config.toml
depths = [3, 3, 8, 3]
optimizer = "soap"
lr = 0.0044
beta1 = 0.9
max_precond_dim = 1536
grad_clip = 1.0
steps = 13600
batch_size = 384
lr_schedule = "step"
Rows from block 4, named by matrix and row number. Each number is 200 + 30 x the weight over its row's rms, rounded and kept within 0 to 999. All counts start at 0. After the name is the row's rms in percent of the matrix's.
# conv: 3x3 conv (model.blocks.4.conv.weight, 96x96x3x3), inputs 80-89, a 3x3 kernel for each
conv.2,106,231,192,184,169,203,142,172,196,212,162,149,180,213,220,210,162,171,248,199,204,200,188,187,193,187,222,186,170,191,139,195,184,159,211,206,247,187,170,211,227,192,167,182,168,206,207,200,200,209,257,249,164,197,168,166,195,190,210,200,228,208,182,184,197,159,163,204,236,227,180,184,212,178,161,158,211,220,263,187,262,227,228,229,172,204,186,219,242,232,172
conv.3,099,224,218,169,185,226,238,265,188,190,167,197,196,216,193,203,159,190,188,206,278,250,217,288,240,208,204,173,188,222,214,221,267,210,208,192,219,179,199,164,211,175,194,236,256,284,186,249,232,169,183,163,194,172,279,153,212,167,147,176,155,255,219,201,280,276,192,276,237,244,191,221,217,196,169,195,159,202,189,195,192,178,178,212,201,194,195,218,187,169,191
conv.4,093,195,206,231,159,235,187,214,201,181,236,187,194,199,230,225,226,158,212,203,220,156,214,240,214,208,201,178,223,227,224,227,304,189,190,256,193,210,234,167,195,193,228,174,152,211,201,208,213,212,174,192,213,200,176,199,210,154,184,208,178,191,184,209,273,206,211,230,193,216,159,191,191,247,249,230,244,264,210,215,248,175,177,203,237,225,248,234,209,186,175
conv.5,103,235,219,204,235,225,160,205,213,166,188,218,173,218,224,200,218,243,181,200,222,258,182,245,186,221,247,172,207,193,182,198,204,212,170,227,196,177,202,165,202,172,165,186,183,232,281,231,228,204,232,137,161,136,149,201,223,203,201,170,194,199,216,139,182,190,174,173,208,244,202,240,194,210,261,188,194,187,245,200,181,160,200,266,172,244,204,190,221,228,224
conv.6,103,212,187,202,202,183,175,207,207,182,223,200,187,153,167,192,177,196,210,233,219,190,242,270,213,195,218,212,212,220,122,192,193,230,240,225,229,156,217,198,216,260,141,198,189,176,191,222,198,181,196,158,205,180,197,200,189,239,196,180,204,167,196,207,293,260,132,235,270,105,238,218,144,213,202,189,246,198,241,188,214,202,215,201,221,158,190,230,190,191,251
conv.7,096,236,230,213,218,179,185,191,222,255,189,219,221,182,151,140,162,170,174,203,171,230,180,238,203,215,208,185,206,208,217,145,192,201,194,207,214,228,215,214,138,197,178,204,185,197,201,182,170,178,192,197,167,197,208,210,203,177,253,245,212,178,216,211,162,203,190,183,209,192,176,192,229,163,143,171,201,239,186,181,173,147,178,185,218,156,125,150,172,209,193
conv.8,094,168,201,169,216,198,205,231,194,174,232,165,195,192,232,223,228,240,184,170,248,255,200,284,232,166,225,227,240,211,214,192,179,160,200,205,193,257,214,204,172,163,153,217,176,208,224,168,215,189,250,173,198,219,160,168,207,217,198,227,176,208,187,206,196,244,178,193,238,164,167,197,167,227,199,214,171,161,224,182,228,161,203,235,222,187,200,203,137,201,159
conv.9,111,231,212,176,219,189,137,173,170,200,174,246,250,215,218,175,173,197,217,172,133,216,142,193,223,197,179,271,172,217,227,224,240,172,195,227,163,195,183,220,176,212,224,186,219,197,242,177,180,227,146,213,184,196,203,214,195,215,190,191,195,205,166,217,199,187,262,181,185,260,180,184,234,156,196,214,210,183,225,169,207,207,216,179,210,170,217,162,219,181,199
conv.10,102,184,238,185,207,282,166,159,207,175,225,226,146,220,199,183,179,156,167,164,234,221,187,225,221,221,211,145,175,202,203,199,197,177,241,188,217,204,204,138,169,211,169,193,223,176,187,165,234,182,258,248,147,219,201,185,219,195,213,194,198,199,166,201,225,208,196,207,205,169,219,228,191,164,190,219,210,178,196,170,156,189,199,202,169,221,173,176,154,164,204
conv.11,099,234,210,187,196,180,185,195,206,171,246,183,225,151,249,220,221,227,184,184,159,195,115,169,231,177,189,156,229,167,194,209,181,179,136,207,215,217,209,166,162,169,181,184,193,228,187,201,182,236,155,168,197,230,192,214,196,200,147,226,243,169,212,189,248,200,210,185,206,204,198,177,199,186,234,236,172,242,251,174,238,195,237,184,174,185,179,169,213,133,181
conv.12,107,226,220,191,171,224,174,201,176,159,213,181,201,233,184,178,201,197,133,183,215,177,209,226,220,171,183,224,233,159,163,162,186,198,197,180,209,186,188,147,213,203,176,242,208,126,170,170,200,242,192,146,197,186,202,207,193,235,222,170,222,184,202,162,216,214,119,213,193,171,215,203,105,252,165,216,230,128,144,200,214,160,204,142,251,201,141,250,183,167,156
conv.13,105,178,221,216,172,209,248,161,237,230,176,244,179,183,182,177,139,180,269,163,189,246,177,225,193,201,212,217,162,195,205,230,149,176,242,170,189,183,234,251,168,191,204,160,205,183,160,185,176,211,189,208,189,169,227,231,181,179,207,234,143,163,207,183,166,203,219,171,183,214,205,235,170,179,160,153,260,194,175,193,243,196,233,228,126,207,130,169,227,157,159
conv.14,107,162,170,224,148,189,223,214,179,164,184,201,190,164,214,203,199,222,211,241,193,213,217,180,220,225,202,209,232,210,171,230,203,160,169,247,216,192,182,239,218,268,217,175,228,188,203,136,203,188,182,259,178,180,235,249,188,193,197,157,244,177,206,181,178,204,185,218,171,195,204,200,201,207,135,163,188,188,183,226,229,155,241,210,160,170,247,167,174,191,158
conv.15,100,158,199,204,162,197,231,227,210,189,210,164,181,242,208,202,224,177,123,191,168,204,183,142,182,181,200,188,227,196,184,203,157,164,180,149,213,189,216,171,229,232,164,176,200,193,201,218,189,190,200,185,195,212,223,203,189,169,224,155,170,166,121,200,192,239,250,175,147,155,170,161,185,191,230,172,175,191,159,197,249,272,226,180,181,224,217,195,169,221,172
conv.16,101,166,164,144,200,191,254,209,238,200,218,202,199,130,197,248,217,240,152,206,192,182,206,194,169,212,199,157,229,181,194,229,181,166,205,177,177,220,222,205,209,194,157,237,200,181,239,244,202,231,212,216,221,194,219,195,189,206,257,179,215,248,189,194,233,201,162,196,201,175,225,198,149,216,192,177,220,203,156,170,177,193,205,218,176,250,208,217,222,243,193
conv.17,095,225,206,183,224,196,202,203,191,194,165,181,218,186,200,191,204,196,172,262,200,187,234,184,174,214,192,186,238,219,202,205,207,197,190,193,174,190,235,249,224,245,154,166,180,200,303,155,179,188,208,261,199,214,215,193,176,183,140,204,152,194,198,174,171,223,171,133,236,156,130,161,208,145,152,157,258,137,223,207,192,205,197,202,237,198,241,189,215,196,169
conv.18,099,128,182,229,202,147,237,188,201,228,182,235,169,199,188,182,178,225,184,187,176,207,206,163,203,185,193,188,203,242,230,198,204,169,184,170,184,228,197,151,214,255,240,223,165,178,197,217,189,175,198,177,165,226,230,148,180,219,206,220,191,204,193,170,189,174,215,218,204,163,242,199,134,215,215,244,184,280,187,204,220,191,221,211,215,253,209,211,178,245,143
conv.19,097,211,160,205,210,172,171,183,208,187,182,182,172,200,143,233,170,179,220,225,196,172,252,218,138,217,170,207,241,223,160,192,188,194,198,214,212,168,243,239,215,169,175,205,175,160,209,257,210,202,254,180,163,236,186,185,201,188,191,225,203,194,208,204,226,190,189,219,195,175,257,184,202,243,171,194,212,224,235,195,215,214,198,217,211,193,181,250,190,201,183
conv.20,091,214,190,177,142,187,213,194,198,188,245,230,172,225,227,212,200,253,207,192,238,196,212,229,207,199,243,196,204,201,180,204,210,212,160,181,157,208,139,179,187,178,155,179,171,178,212,151,178,181,181,167,212,137,186,211,234,228,198,241,207,179,238,259,225,207,180,199,223,208,206,211,189,178,197,208,244,190,223,196,183,205,219,239,200,167,187,146,205,203,191
conv.21,087,206,191,193,202,261,199,130,199,187,211,254,266,243,236,212,244,223,240,210,180,209,212,285,152,211,202,193,186,235,222,202,158,212,214,242,203,182,158,156,166,254,247,221,194,181,176,185,124,223,192,227,188,173,192,194,194,189,226,235,217,183,200,164,246,171,194,211,246,219,248,301,188,185,201,177,237,215,219,202,204,197,187,191,172,149,192,151,165,206,158
conv.22,094,202,206,227,213,157,192,198,177,188,226,215,203,238,220,198,220,221,245,163,168,217,221,172,175,192,171,158,170,166,192,165,186,218,222,198,172,203,173,202,253,234,216,214,198,245,136,199,243,174,175,224,239,224,222,213,190,221,184,203,217,188,178,183,196,256,242,210,201,229,191,242,206,203,193,172,122,228,169,186,226,192,144,235,217,182,248,193,230,181,160
conv.23,102,212,231,199,182,213,240,244,226,229,237,164,189,205,194,173,209,199,182,190,181,200,182,181,181,175,186,248,212,176,234,181,190,230,203,179,193,193,162,181,213,189,166,216,141,188,189,178,219,219,193,221,192,239,227,239,180,192,210,183,186,205,196,187,177,192,235,164,201,222,175,224,208,159,184,207,221,201,188,187,186,201,219,205,203,232,168,190,171,169,200
conv.24,098,167,204,183,232,185,207,148,188,199,168,211,159,205,185,225,250,214,241,168,203,143,205,209,201,189,213,193,202,198,170,193,161,178,191,149,214,235,183,165,187,177,199,164,183,172,234,173,184,212,169,147,202,167,207,140,186,176,202,279,227,200,239,204,233,216,167,213,147,124,178,178,163,222,181,204,184,118,152,216,190,198,224,181,161,252,173,206,219,254,202
conv.25,107,155,257,197,167,212,259,253,186,187,193,212,188,188,268,241,154,204,213,262,154,167,271,183,153,289,189,167,198,173,206,209,237,188,188,215,200,237,212,199,231,183,165,186,165,221,233,173,218,215,171,194,188,161,198,230,197,188,230,140,186,226,187,173,251,203,204,193,203,215,193,227,229,190,154,166,211,146,249,188,141,210,145,214,188,159,207,182,189,225,187
conv.26,100,220,195,211,204,137,169,149,202,209,180,218,164,223,215,148,206,184,166,208,223,184,163,169,238,161,201,231,203,235,197,209,219,229,185,204,217,216,185,181,184,183,211,201,236,165,215,191,201,233,175,194,196,196,183,210,209,192,210,201,225,163,242,164,186,230,209,246,256,204,201,275,214,214,175,195,265,222,164,151,198,174,236,193,144,193,226,204,201,185,219
conv.27,095,125,169,205,139,169,156,194,239,184,207,209,123,147,112,165,199,212,198,160,173,158,161,185,182,191,191,184,215,217,236,214,211,197,228,211,200,202,212,221,173,202,213,168,240,174,203,218,208,200,195,199,223,190,215,151,196,216,183,192,189,239,239,220,222,213,230,136,225,173,186,164,219,201,181,142,212,214,183,183,199,201,167,197,165,166,209,203,209,181,206
conv.28,099,227,211,239,179,208,228,173,182,201,205,245,191,219,227,218,137,210,169,220,210,188,175,196,188,204,200,238,164,193,242,234,214,219,181,177,171,157,135,223,225,208,246,177,211,235,169,166,151,178,173,214,223,165,209,179,206,210,219,194,209,216,193,194,218,183,190,188,198,158,198,225,182,208,189,248,189,196,201,197,171,206,189,192,186,180,174,154,272,200,254
conv.29,093,258,271,203,153,205,184,172,193,202,213,238,180,163,236,182,192,188,190,202,155,176,214,209,166,202,150,204,181,203,220,180,184,215,209,153,220,208,192,201,215,221,234,179,219,210,163,192,199,188,248,188,164,239,186,220,166,188,187,126,192,224,183,218,208,163,236,167,151,221,166,210,177,186,231,213,176,213,212,167,242,190,242,250,176,207,159,222,182,176,182
conv.30,095,196,265,188,143,228,152,203,177,216,213,198,184,178,217,200,239,219,209,180,211,195,154,166,166,236,151,219,210,221,188,177,140,224,160,259,170,187,216,204,210,222,205,211,221,297,166,176,216,139,161,194,175,182,199,169,187,190,200,151,163,211,168,172,178,239,208,208,190,200,206,187,248,203,150,179,229,181,189,177,200,172,232,233,195,207,201,167,145,208,214
conv.31,107,183,194,198,167,159,189,175,186,171,177,177,178,217,180,154,201,175,171,198,201,188,191,147,220,184,187,195,200,189,214,194,213,190,189,205,201,173,203,232,191,183,217,209,167,163,141,168,211,204,194,208,190,223,192,257,156,168,161,245,187,235,222,207,220,169,217,197,137,272,214,162,182,172,166,160,235,202,219,190,220,238,204,137,210,217,207,160,183,163,197
conv.32,109,221,213,214,177,261,227,185,184,203,202,171,168,182,157,219,180,246,212,206,190,173,204,205,237,174,262,252,213,185,190,188,226,176,193,199,192,211,314,230,228,180,181,163,124,148,217,189,195,203,176,192,173,196,182,206,144,136,208,232,210,191,237,243,189,238,192,200,158,176,175,136,180,228,290,223,198,175,161,141,153,176,177,234,216,181,226,188,143,161,155
conv.33,098,211,128,184,183,148,226,208,173,179,217,158,216,167,155,231,181,212,221,175,201,196,209,140,224,173,184,152,206,220,187,208,271,188,267,266,160,269,149,230,225,226,174,199,177,207,190,203,196,220,171,194,216,183,188,212,165,190,191,150,224,203,134,172,222,192,231,241,185,191,210,144,234,227,195,203,213,220,152,225,257,180,212,187,188,183,205,200,185,181,185
conv.34,102,199,192,313,166,235,231,229,203,226,178,237,249,226,251,204,190,236,185,199,208,242,213,185,152,246,190,198,207,189,136,192,180,192,193,191,192,181,242,169,226,229,146,209,187,195,170,225,209,212,207,169,184,199,202,147,213,262,150,201,232,197,206,199,173,187,215,221,194,173,177,151,193,173,246,192,169,240,154,176,255,222,226,200,192,218,253,182,152,244,151
conv.35,093,240,160,220,189,218,190,224,201,219,224,201,176,193,179,184,184,219,166,202,245,167,150,189,215,190,183,244,175,151,202,162,136,193,172,158,192,212,205,216,221,156,201,150,186,168,150,298,139,218,253,173,202,188,191,238,208,222,206,224,202,162,222,207,213,210,235,177,213,189,223,186,190,176,143,235,191,157,146,212,190,220,147,180,208,198,230,147,259,174,176
conv.36,105,196,206,236,206,284,217,168,226,214,161,163,129,211,164,209,228,259,247,194,200,177,178,204,223,237,186,254,231,184,176,179,151,198,183,200,188,160,254,168,210,228,173,210,226,241,165,205,251,182,264,240,209,182,182,232,193,223,150,174,188,226,229,179,168,188,156,226,218,239,237,210,222,136,216,196,225,250,213,220,228,210,226,191,232,189,209,209,218,151,155
conv.37,095,186,196,196,151,192,146,218,194,220,248,216,179,207,283,209,187,202,198,205,239,207,223,200,177,173,180,201,194,172,197,204,188,206,196,228,242,114,185,137,207,170,209,215,219,240,203,172,165,173,219,231,152,181,216,209,227,205,215,217,202,189,210,173,202,164,170,173,260,216,204,215,159,172,232,178,213,222,233,196,175,193,176,216,236,183,231,157,177,183,165
conv.38,103,134,161,199,208,206,182,157,152,172,199,164,138,180,211,167,146,205,193,168,192,174,184,140,207,180,176,212,217,170,237,178,181,175,203,232,219,152,166,169,227,206,192,193,224,142,181,170,201,162,139,188,196,201,244,198,231,211,210,186,230,173,148,172,184,165,183,289,227,156,183,211,170,161,203,200,216,193,135,158,184,175,259,211,194,206,211,206,198,210,157
conv.39,097,181,186,193,238,151,233,195,207,187,205,170,196,216,179,162,180,222,256,181,240,197,228,226,215,218,185,221,154,249,206,169,230,160,142,161,194,196,188,184,227,150,189,227,170,143,290,250,131,268,231,246,250,168,123,171,174,165,208,126,219,165,221,221,198,206,186,170,157,174,232,202,155,208,205,195,164,149,150,122,167,142,184,179,244,172,206,202,216,239,212
conv.40,105,178,158,181,208,208,227,214,144,161,170,208,169,160,216,194,182,209,201,197,220,152,204,204,187,205,220,183,218,169,155,180,192,167,208,162,199,180,145,182,184,142,200,204,190,201,236,255,151,220,237,188,155,233,159,173,194,206,209,176,203,227,144,193,190,141,207,205,154,206,214,196,221,219,201,243,192,172,187,194,171,206,218,206,137,230,200,139,212,188,174
conv.41,094,194,198,225,168,195,203,189,160,208,224,193,170,247,146,199,265,193,205,145,160,160,143,142,184,186,173,190,167,190,185,207,222,190,150,208,155,229,247,175,163,167,150,221,150,212,227,228,193,199,255,150,250,161,207,213,216,203,235,236,220,210,283,249,197,226,176,204,190,201,247,150,169,235,246,183,257,226,209,187,199,169,162,183,188,186,153,170,212,235,107
conv.42,096,156,182,196,186,193,171,180,196,183,178,193,179,149,128,175,195,210,231,211,184,206,169,196,201,171,234,185,216,112,126,182,212,143,186,183,178,176,214,151,205,152,211,194,235,214,176,212,153,230,172,206,223,213,231,218,208,209,161,162,222,182,191,226,201,215,180,195,180,197,188,159,187,201,119,131,200,157,142,151,202,174,232,168,140,229,205,204,190,156,205
conv.43,097,183,228,190,163,194,212,184,179,235,182,210,195,206,229,254,200,218,201,163,238,248,212,188,202,199,158,231,242,157,228,160,199,214,208,232,155,239,178,199,178,211,223,183,235,196,196,170,202,166,146,166,210,154,166,193,239,209,177,189,249,139,185,187,248,208,186,161,222,204,184,173,193,222,206,218,213,180,180,199,176,158,211,152,198,209,205,179,186,141,122
conv.44,097,184,205,169,199,215,182,226,182,223,185,149,200,197,207,172,171,187,220,206,173,214,185,182,142,198,183,171,207,192,176,191,116,192,172,167,211,161,205,197,186,181,200,231,221,176,213,142,198,232,157,181,228,193,200,194,187,165,172,226,204,180,208,232,182,211,204,206,211,183,245,205,226,152,196,232,156,161,235,226,188,154,242,202,165,249,240,147,235,170,117
conv.45,100,220,239,175,260,213,274,180,250,258,174,218,188,236,214,196,283,241,184,205,218,222,172,158,216,166,219,181,247,201,164,189,167,224,154,191,163,246,206,163,177,261,187,207,192,135,143,217,195,199,210,231,213,161,167,209,199,221,204,183,216,144,273,178,229,201,160,257,213,145,227,163,162,206,182,154,200,185,176,170,204,183,188,214,240,263,198,218,197,212,203
conv.46,097,197,178,242,180,164,207,182,166,122,191,216,157,227,227,218,198,219,231,173,219,199,206,170,200,206,179,158,165,177,154,226,223,192,197,213,210,235,172,194,213,177,182,222,228,178,193,147,241,182,166,134,201,192,134,188,180,195,200,201,250,225,232,189,159,163,176,232,168,162,185,179,194,166,189,134,211,232,183,197,190,194,238,225,173,151,233,246,196,169,191
conv.47,092,227,242,218,237,190,235,200,241,160,218,164,219,142,227,197,232,199,175,175,212,231,225,202,211,191,247,162,198,169,151,165,186,222,191,214,186,219,233,141,177,209,192,235,191,200,211,194,164,217,160,225,220,167,159,200,212,165,143,221,228,166,187,187,162,179,152,176,162,192,191,152,163,217,168,194,169,191,158,181,184,112,127,177,189,212,157,214,168,250,249
conv.48,095,142,194,219,160,175,202,222,190,252,163,209,170,203,158,165,203,162,185,209,206,212,169,199,173,162,249,178,224,272,223,235,238,236,153,200,214,210,261,144,164,177,159,201,183,164,191,222,188,164,155,141,189,182,180,190,216,175,182,134,145,164,219,224,263,231,181,187,246,221,164,224,138,200,192,205,204,203,188,168,246,186,200,220,232,199,237,214,141,174,209
conv.49,107,170,211,217,208,211,203,176,247,161,221,207,150,257,151,176,229,173,176,233,208,184,230,244,155,244,172,165,202,201,222,194,230,210,242,194,194,141,200,220,203,187,285,172,208,220,207,212,203,213,228,203,177,211,217,265,233,190,288,230,142,210,195,183,202,166,237,208,192,244,187,186,214,261,199,214,190,223,165,226,180,180,242,192,214,177,152,221,188,130,236
conv.50,091,169,198,191,141,192,183,217,162,238,215,192,135,179,139,183,163,181,187,170,209,196,159,185,189,241,239,249,232,225,247,165,219,196,219,197,155,199,211,209,215,240,192,169,165,164,166,222,142,223,179,182,153,189,192,174,181,197,210,216,230,202,232,254,216,219,186,215,227,206,167,140,201,205,201,205,218,203,195,165,208,194,233,192,195,220,174,197,207,126,214
conv.51,092,201,169,177,184,167,231,204,204,176,195,161,257,249,223,145,179,197,219,257,184,184,209,147,210,178,208,190,179,226,224,177,230,244,191,212,192,239,192,217,168,189,226,228,224,255,211,140,171,188,152,188,199,194,218,196,183,190,156,148,233,201,168,179,237,133,198,216,126,203,187,225,205,173,180,169,195,182,188,168,226,273,203,164,150,213,242,173,219,168,188
conv.52,100,168,193,207,211,194,215,227,208,184,199,230,202,210,288,190,211,162,186,181,186,241,207,204,219,195,244,172,184,167,161,252,259,249,152,180,202,167,181,147,181,176,215,203,194,203,250,157,196,209,221,286,196,198,216,203,215,191,228,165,147,218,212,226,172,260,212,147,152,217,210,207,200,229,251,200,234,190,167,165,176,228,198,172,169,151,188,171,229,203,175
conv.53,110,188,263,181,235,217,206,177,139,184,191,224,174,210,207,197,179,146,219,186,219,169,192,199,233,168,141,245,200,215,195,173,181,144,185,161,200,164,199,160,196,209,261,195,141,180,187,179,201,226,180,195,193,182,146,247,176,222,174,205,217,182,249,177,185,243,154,199,300,234,199,158,227,183,166,167,242,185,211,257,226,188,141,231,165,190,189,230,212,168,196
conv.54,107,190,193,167,174,197,202,179,139,255,213,180,191,200,181,194,233,171,204,210,169,207,168,186,260,160,235,229,211,201,231,184,181,235,228,200,222,197,240,142,187,212,158,155,149,180,275,151,237,188,230,179,242,197,156,180,191,197,157,185,273,143,213,184,194,204,171,200,204,228,197,174,220,219,174,224,181,216,179,220,221,195,211,189,225,270,217,219,213,199,190
conv.55,099,198,169,212,202,221,188,162,192,175,186,211,209,240,176,174,161,213,144,210,189,189,173,197,220,239,182,237,177,213,146,198,256,205,187,264,223,176,167,189,217,269,248,178,132,148,211,163,145,213,185,202,185,136,179,195,201,150,238,248,194,205,191,187,213,199,197,206,229,241,188,219,186,189,224,167,225,236,168,214,219,230,203,222,220,199,255,209,185,189,207
conv.56,115,231,210,132,252,144,181,153,179,211,172,232,215,216,206,170,194,217,161,232,228,165,232,215,183,203,139,220,166,194,191,197,173,200,183,200,228,182,202,214,192,230,281,185,221,183,159,90,213,150,198,271,175,230,185,238,184,179,247,128,140,188,160,237,208,232,212,181,210,221,156,202,224,151,166,154,169,196,210,209,173,227,217,201,210,155,210,213,204,192,152
conv.57,104,183,208,201,175,218,200,198,211,188,207,211,219,144,282,259,241,265,167,204,196,184,195,248,216,173,204,197,182,232,175,225,179,217,201,177,233,248,187,209,196,204,228,163,243,174,278,193,170,251,189,209,178,212,210,241,237,208,172,164,201,152,204,198,195,200,212,228,206,204,170,212,145,180,201,161,205,174,203,154,260,240,235,199,184,176,235,217,155,220,183
conv.58,099,194,242,179,172,200,110,239,238,232,191,244,180,234,192,176,217,176,166,212,159,133,177,216,226,181,196,198,201,179,201,183,197,176,178,190,153,206,176,200,228,225,179,187,179,180,196,184,148,248,250,178,196,254,231,210,211,214,173,152,174,222,242,215,188,138,174,221,213,221,208,187,197,164,167,205,228,183,232,201,208,143,224,211,216,220,220,199,147,149,199
conv.59,101,221,170,147,234,164,167,206,173,208,127,170,183,188,223,159,203,200,157,228,186,164,222,167,139,195,179,192,160,189,197,171,214,213,164,212,188,231,176,153,212,185,213,177,204,226,223,212,195,212,184,167,298,194,179,212,194,176,164,212,149,193,178,165,200,191,188,233,191,195,140,185,226,226,171,202,193,156,193,198,173,189,220,183,206,138,184,208,124,188,211
conv.60,095,188,115,145,192,254,196,264,254,225,184,196,133,188,189,176,229,183,225,245,150,196,146,205,163,191,229,221,154,211,189,219,191,187,206,170,152,251,190,194,198,234,236,230,203,182,216,196,193,197,195,230,171,216,142,214,191,186,242,207,234,271,250,196,229,210,210,236,215,220,116,208,201,151,165,165,191,131,196,169,236,169,231,203,138,211,217,236,228,212,193
conv.61,096,191,164,200,208,188,245,224,235,238,135,167,165,203,181,132,171,211,204,203,193,194,172,170,193,229,165,220,230,200,191,174,164,232,191,218,207,199,197,155,186,172,212,157,155,214,168,184,196,215,136,184,226,221,216,225,179,190,187,260,188,189,204,204,158,241,211,193,163,206,184,202,201,209,160,194,203,206,172,187,200,209,147,181,157,157,183,190,208,216,231
conv.62,105,162,258,152,189,262,220,198,144,200,217,199,165,206,228,225,173,223,207,205,246,166,156,181,175,237,181,203,202,137,152,221,200,199,177,233,239,198,210,167,157,151,229,186,247,237,210,240,219,168,195,140,180,175,181,197,205,190,194,236,217,173,229,167,213,226,180,185,215,227,262,216,221,243,180,217,209,182,212,174,199,204,208,205,230,190,248,225,198,207,176
conv.63,107,145,147,168,203,159,179,245,221,234,244,229,202,203,211,220,191,152,173,196,202,205,209,199,233,194,176,201,180,235,194,216,228,216,223,225,205,194,153,192,237,198,170,233,151,210,204,175,158,231,235,206,212,227,174,187,244,194,176,199,204,143,182,197,168,220,174,226,236,157,192,205,223,200,185,157,202,242,205,181,153,194,203,209,214,153,162,217,194,174,194
conv.64,096,223,173,212,239,167,172,184,163,229,171,208,245,208,226,170,169,166,251,218,171,184,194,187,168,204,202,150,205,218,209,221,175,219,168,185,168,205,205,220,204,162,210,205,166,191,241,209,188,215,225,147,238,161,192,253,198,193,215,223,173,160,223,235,207,174,184,211,204,202,185,213,182,170,248,207,243,221,159,220,191,150,234,259,182,197,206,188,266,236,144
conv.65,093,185,168,216,191,211,208,180,196,202,200,214,227,208,316,231,215,209,199,234,216,167,217,160,178,214,145,198,207,175,165,188,212,197,163,222,142,180,169,216,181,179,153,196,155,212,229,180,159,251,225,155,264,187,266,236,175,180,212,197,147,202,156,231,160,197,193,216,157,170,165,253,234,166,146,190,195,192,205,154,214,204,255,239,205,218,257,253,204,267,114
conv.66,107,172,197,191,241,177,237,207,162,174,191,192,240,173,165,145,232,156,249,146,173,192,231,194,234,238,159,172,233,207,147,171,198,248,233,197,190,219,181,195,162,164,235,180,211,182,186,150,186,219,235,159,214,224,184,194,158,231,192,182,193,171,174,220,173,173,165,240,199,192,223,160,203,189,152,142,166,182,209,193,214,190,213,151,196,190,180,178,174,255,192
conv.67,107,181,213,265,226,147,199,193,188,180,209,249,173,182,198,241,215,199,163,197,215,161,242,203,112,236,141,184,203,211,185,231,191,160,209,194,226,197,169,201,176,179,191,202,222,175,163,173,178,186,192,174,179,203,189,230,191,227,152,184,211,222,161,161,181,191,182,198,188,153,214,175,164,195,152,187,193,205,167,215,229,282,186,206,184,221,184,220,213,216,204
conv.68,097,181,182,204,138,158,246,178,195,192,215,157,232,181,199,150,150,148,196,170,185,219,173,188,183,216,225,181,200,198,192,266,258,218,249,195,185,174,188,205,153,202,172,177,210,256,153,191,198,198,217,210,196,186,165,165,269,206,213,256,175,282,191,181,205,166,182,145,217,158,186,145,203,182,184,224,238,200,138,190,218,202,209,226,162,236,198,118,209,161,184
conv.69,108,200,217,166,186,247,171,213,185,186,159,184,184,195,177,175,177,213,244,157,162,199,154,210,240,205,207,193,213,199,210,195,199,213,200,178,172,192,205,163,211,206,222,199,191,156,116,194,240,140,161,262,175,156,244,213,221,217,237,195,177,165,156,236,162,221,192,243,191,174,208,175,229,158,248,218,170,185,215,166,189,218,220,174,211,206,184,167,166,221,212
conv.70,106,169,154,163,210,193,180,227,193,179,237,243,206,183,213,206,202,195,210,217,146,202,204,212,174,229,197,209,206,209,243,189,147,173,196,198,199,238,249,173,206,236,181,179,216,226,210,147,174,204,227,136,246,245,202,201,220,206,225,152,170,204,169,207,240,203,196,185,256,196,210,225,208,224,231,155,160,214,205,178,212,208,168,232,193,185,200,202,172,146,203
conv.71,096,203,179,233,229,212,208,216,238,196,219,196,166,184,174,201,215,201,240,186,208,221,197,239,185,190,236,219,204,176,224,176,187,146,233,191,228,190,193,173,239,162,127,206,183,178,189,198,223,197,314,240,202,202,246,214,206,151,207,166,209,187,170,201,231,207,174,179,166,143,180,187,169,185,158,212,196,228,159,170,192,214,210,209,237,186,237,227,140,155,233
conv.72,094,185,222,223,189,185,172,167,198,183,180,269,168,220,193,183,237,178,220,180,235,181,218,206,214,188,186,207,188,229,172,188,278,222,194,235,211,199,183,249,188,185,179,172,199,170,183,223,217,248,172,222,195,212,194,200,206,237,191,242,204,231,222,217,174,212,199,192,223,198,188,194,192,160,211,207,181,219,186,186,230,223,159,256,174,252,260,293,224,249,227
conv.73,093,225,222,217,196,257,261,201,232,239,195,237,154,222,241,210,180,214,207,166,216,140,244,193,180,188,182,222,188,167,183,192,233,196,167,185,189,165,254,175,180,218,216,188,239,263,137,245,236,237,173,194,236,198,251,201,241,191,173,237,220,204,249,209,204,195,217,207,211,210,173,179,203,217,195,195,176,191,151,238,190,190,133,182,211,183,198,218,190,227,215
conv.74,101,197,173,157,225,140,207,244,154,198,141,157,149,199,184,173,205,187,173,266,227,231,231,209,181,187,162,212,184,207,214,186,223,205,204,155,138,177,152,218,196,192,191,195,229,222,193,151,154,206,157,214,180,230,217,185,192,243,206,185,207,161,205,154,192,154,193,241,179,134,158,234,198,196,153,196,162,208,158,186,206,224,177,233,195,221,185,170,201,202,236
conv.75,101,163,200,203,192,217,221,181,196,211,184,179,251,179,253,244,215,196,236,180,189,129,195,133,218,163,169,254,196,225,202,207,212,192,213,218,200,195,230,191,191,154,158,197,186,190,164,238,219,227,259,215,198,182,235,213,233,194,210,244,172,190,188,171,209,229,158,189,190,213,231,197,191,189,229,208,221,243,198,209,208,239,181,190,174,244,206,210,228,145,197
conv.76,117,226,204,153,194,210,151,156,202,185,202,181,208,140,165,192,217,239,188,193,241,139,225,224,181,179,184,212,202,164,217,226,162,208,223,180,199,182,236,149,211,188,181,216,220,198,154,220,167,189,196,188,163,170,240,203,186,245,178,167,190,223,209,208,198,254,149,186,273,207,156,217,177,157,202,191,202,143,232,222,166,213,173,196,195,179,240,168,188,272,220
conv.77,096,188,178,184,191,196,199,152,199,189,192,178,202,152,199,239,231,253,152,240,174,225,188,241,207,186,182,169,163,192,185,159,181,137,216,211,225,204,186,207,153,181,170,185,208,238,242,248,224,138,201,174,230,228,181,189,172,192,203,208,225,188,196,203,194,222,203,209,150,202,174,178,182,184,201,165,189,164,178,264,251,229,187,164,188,198,211,192,163,180,202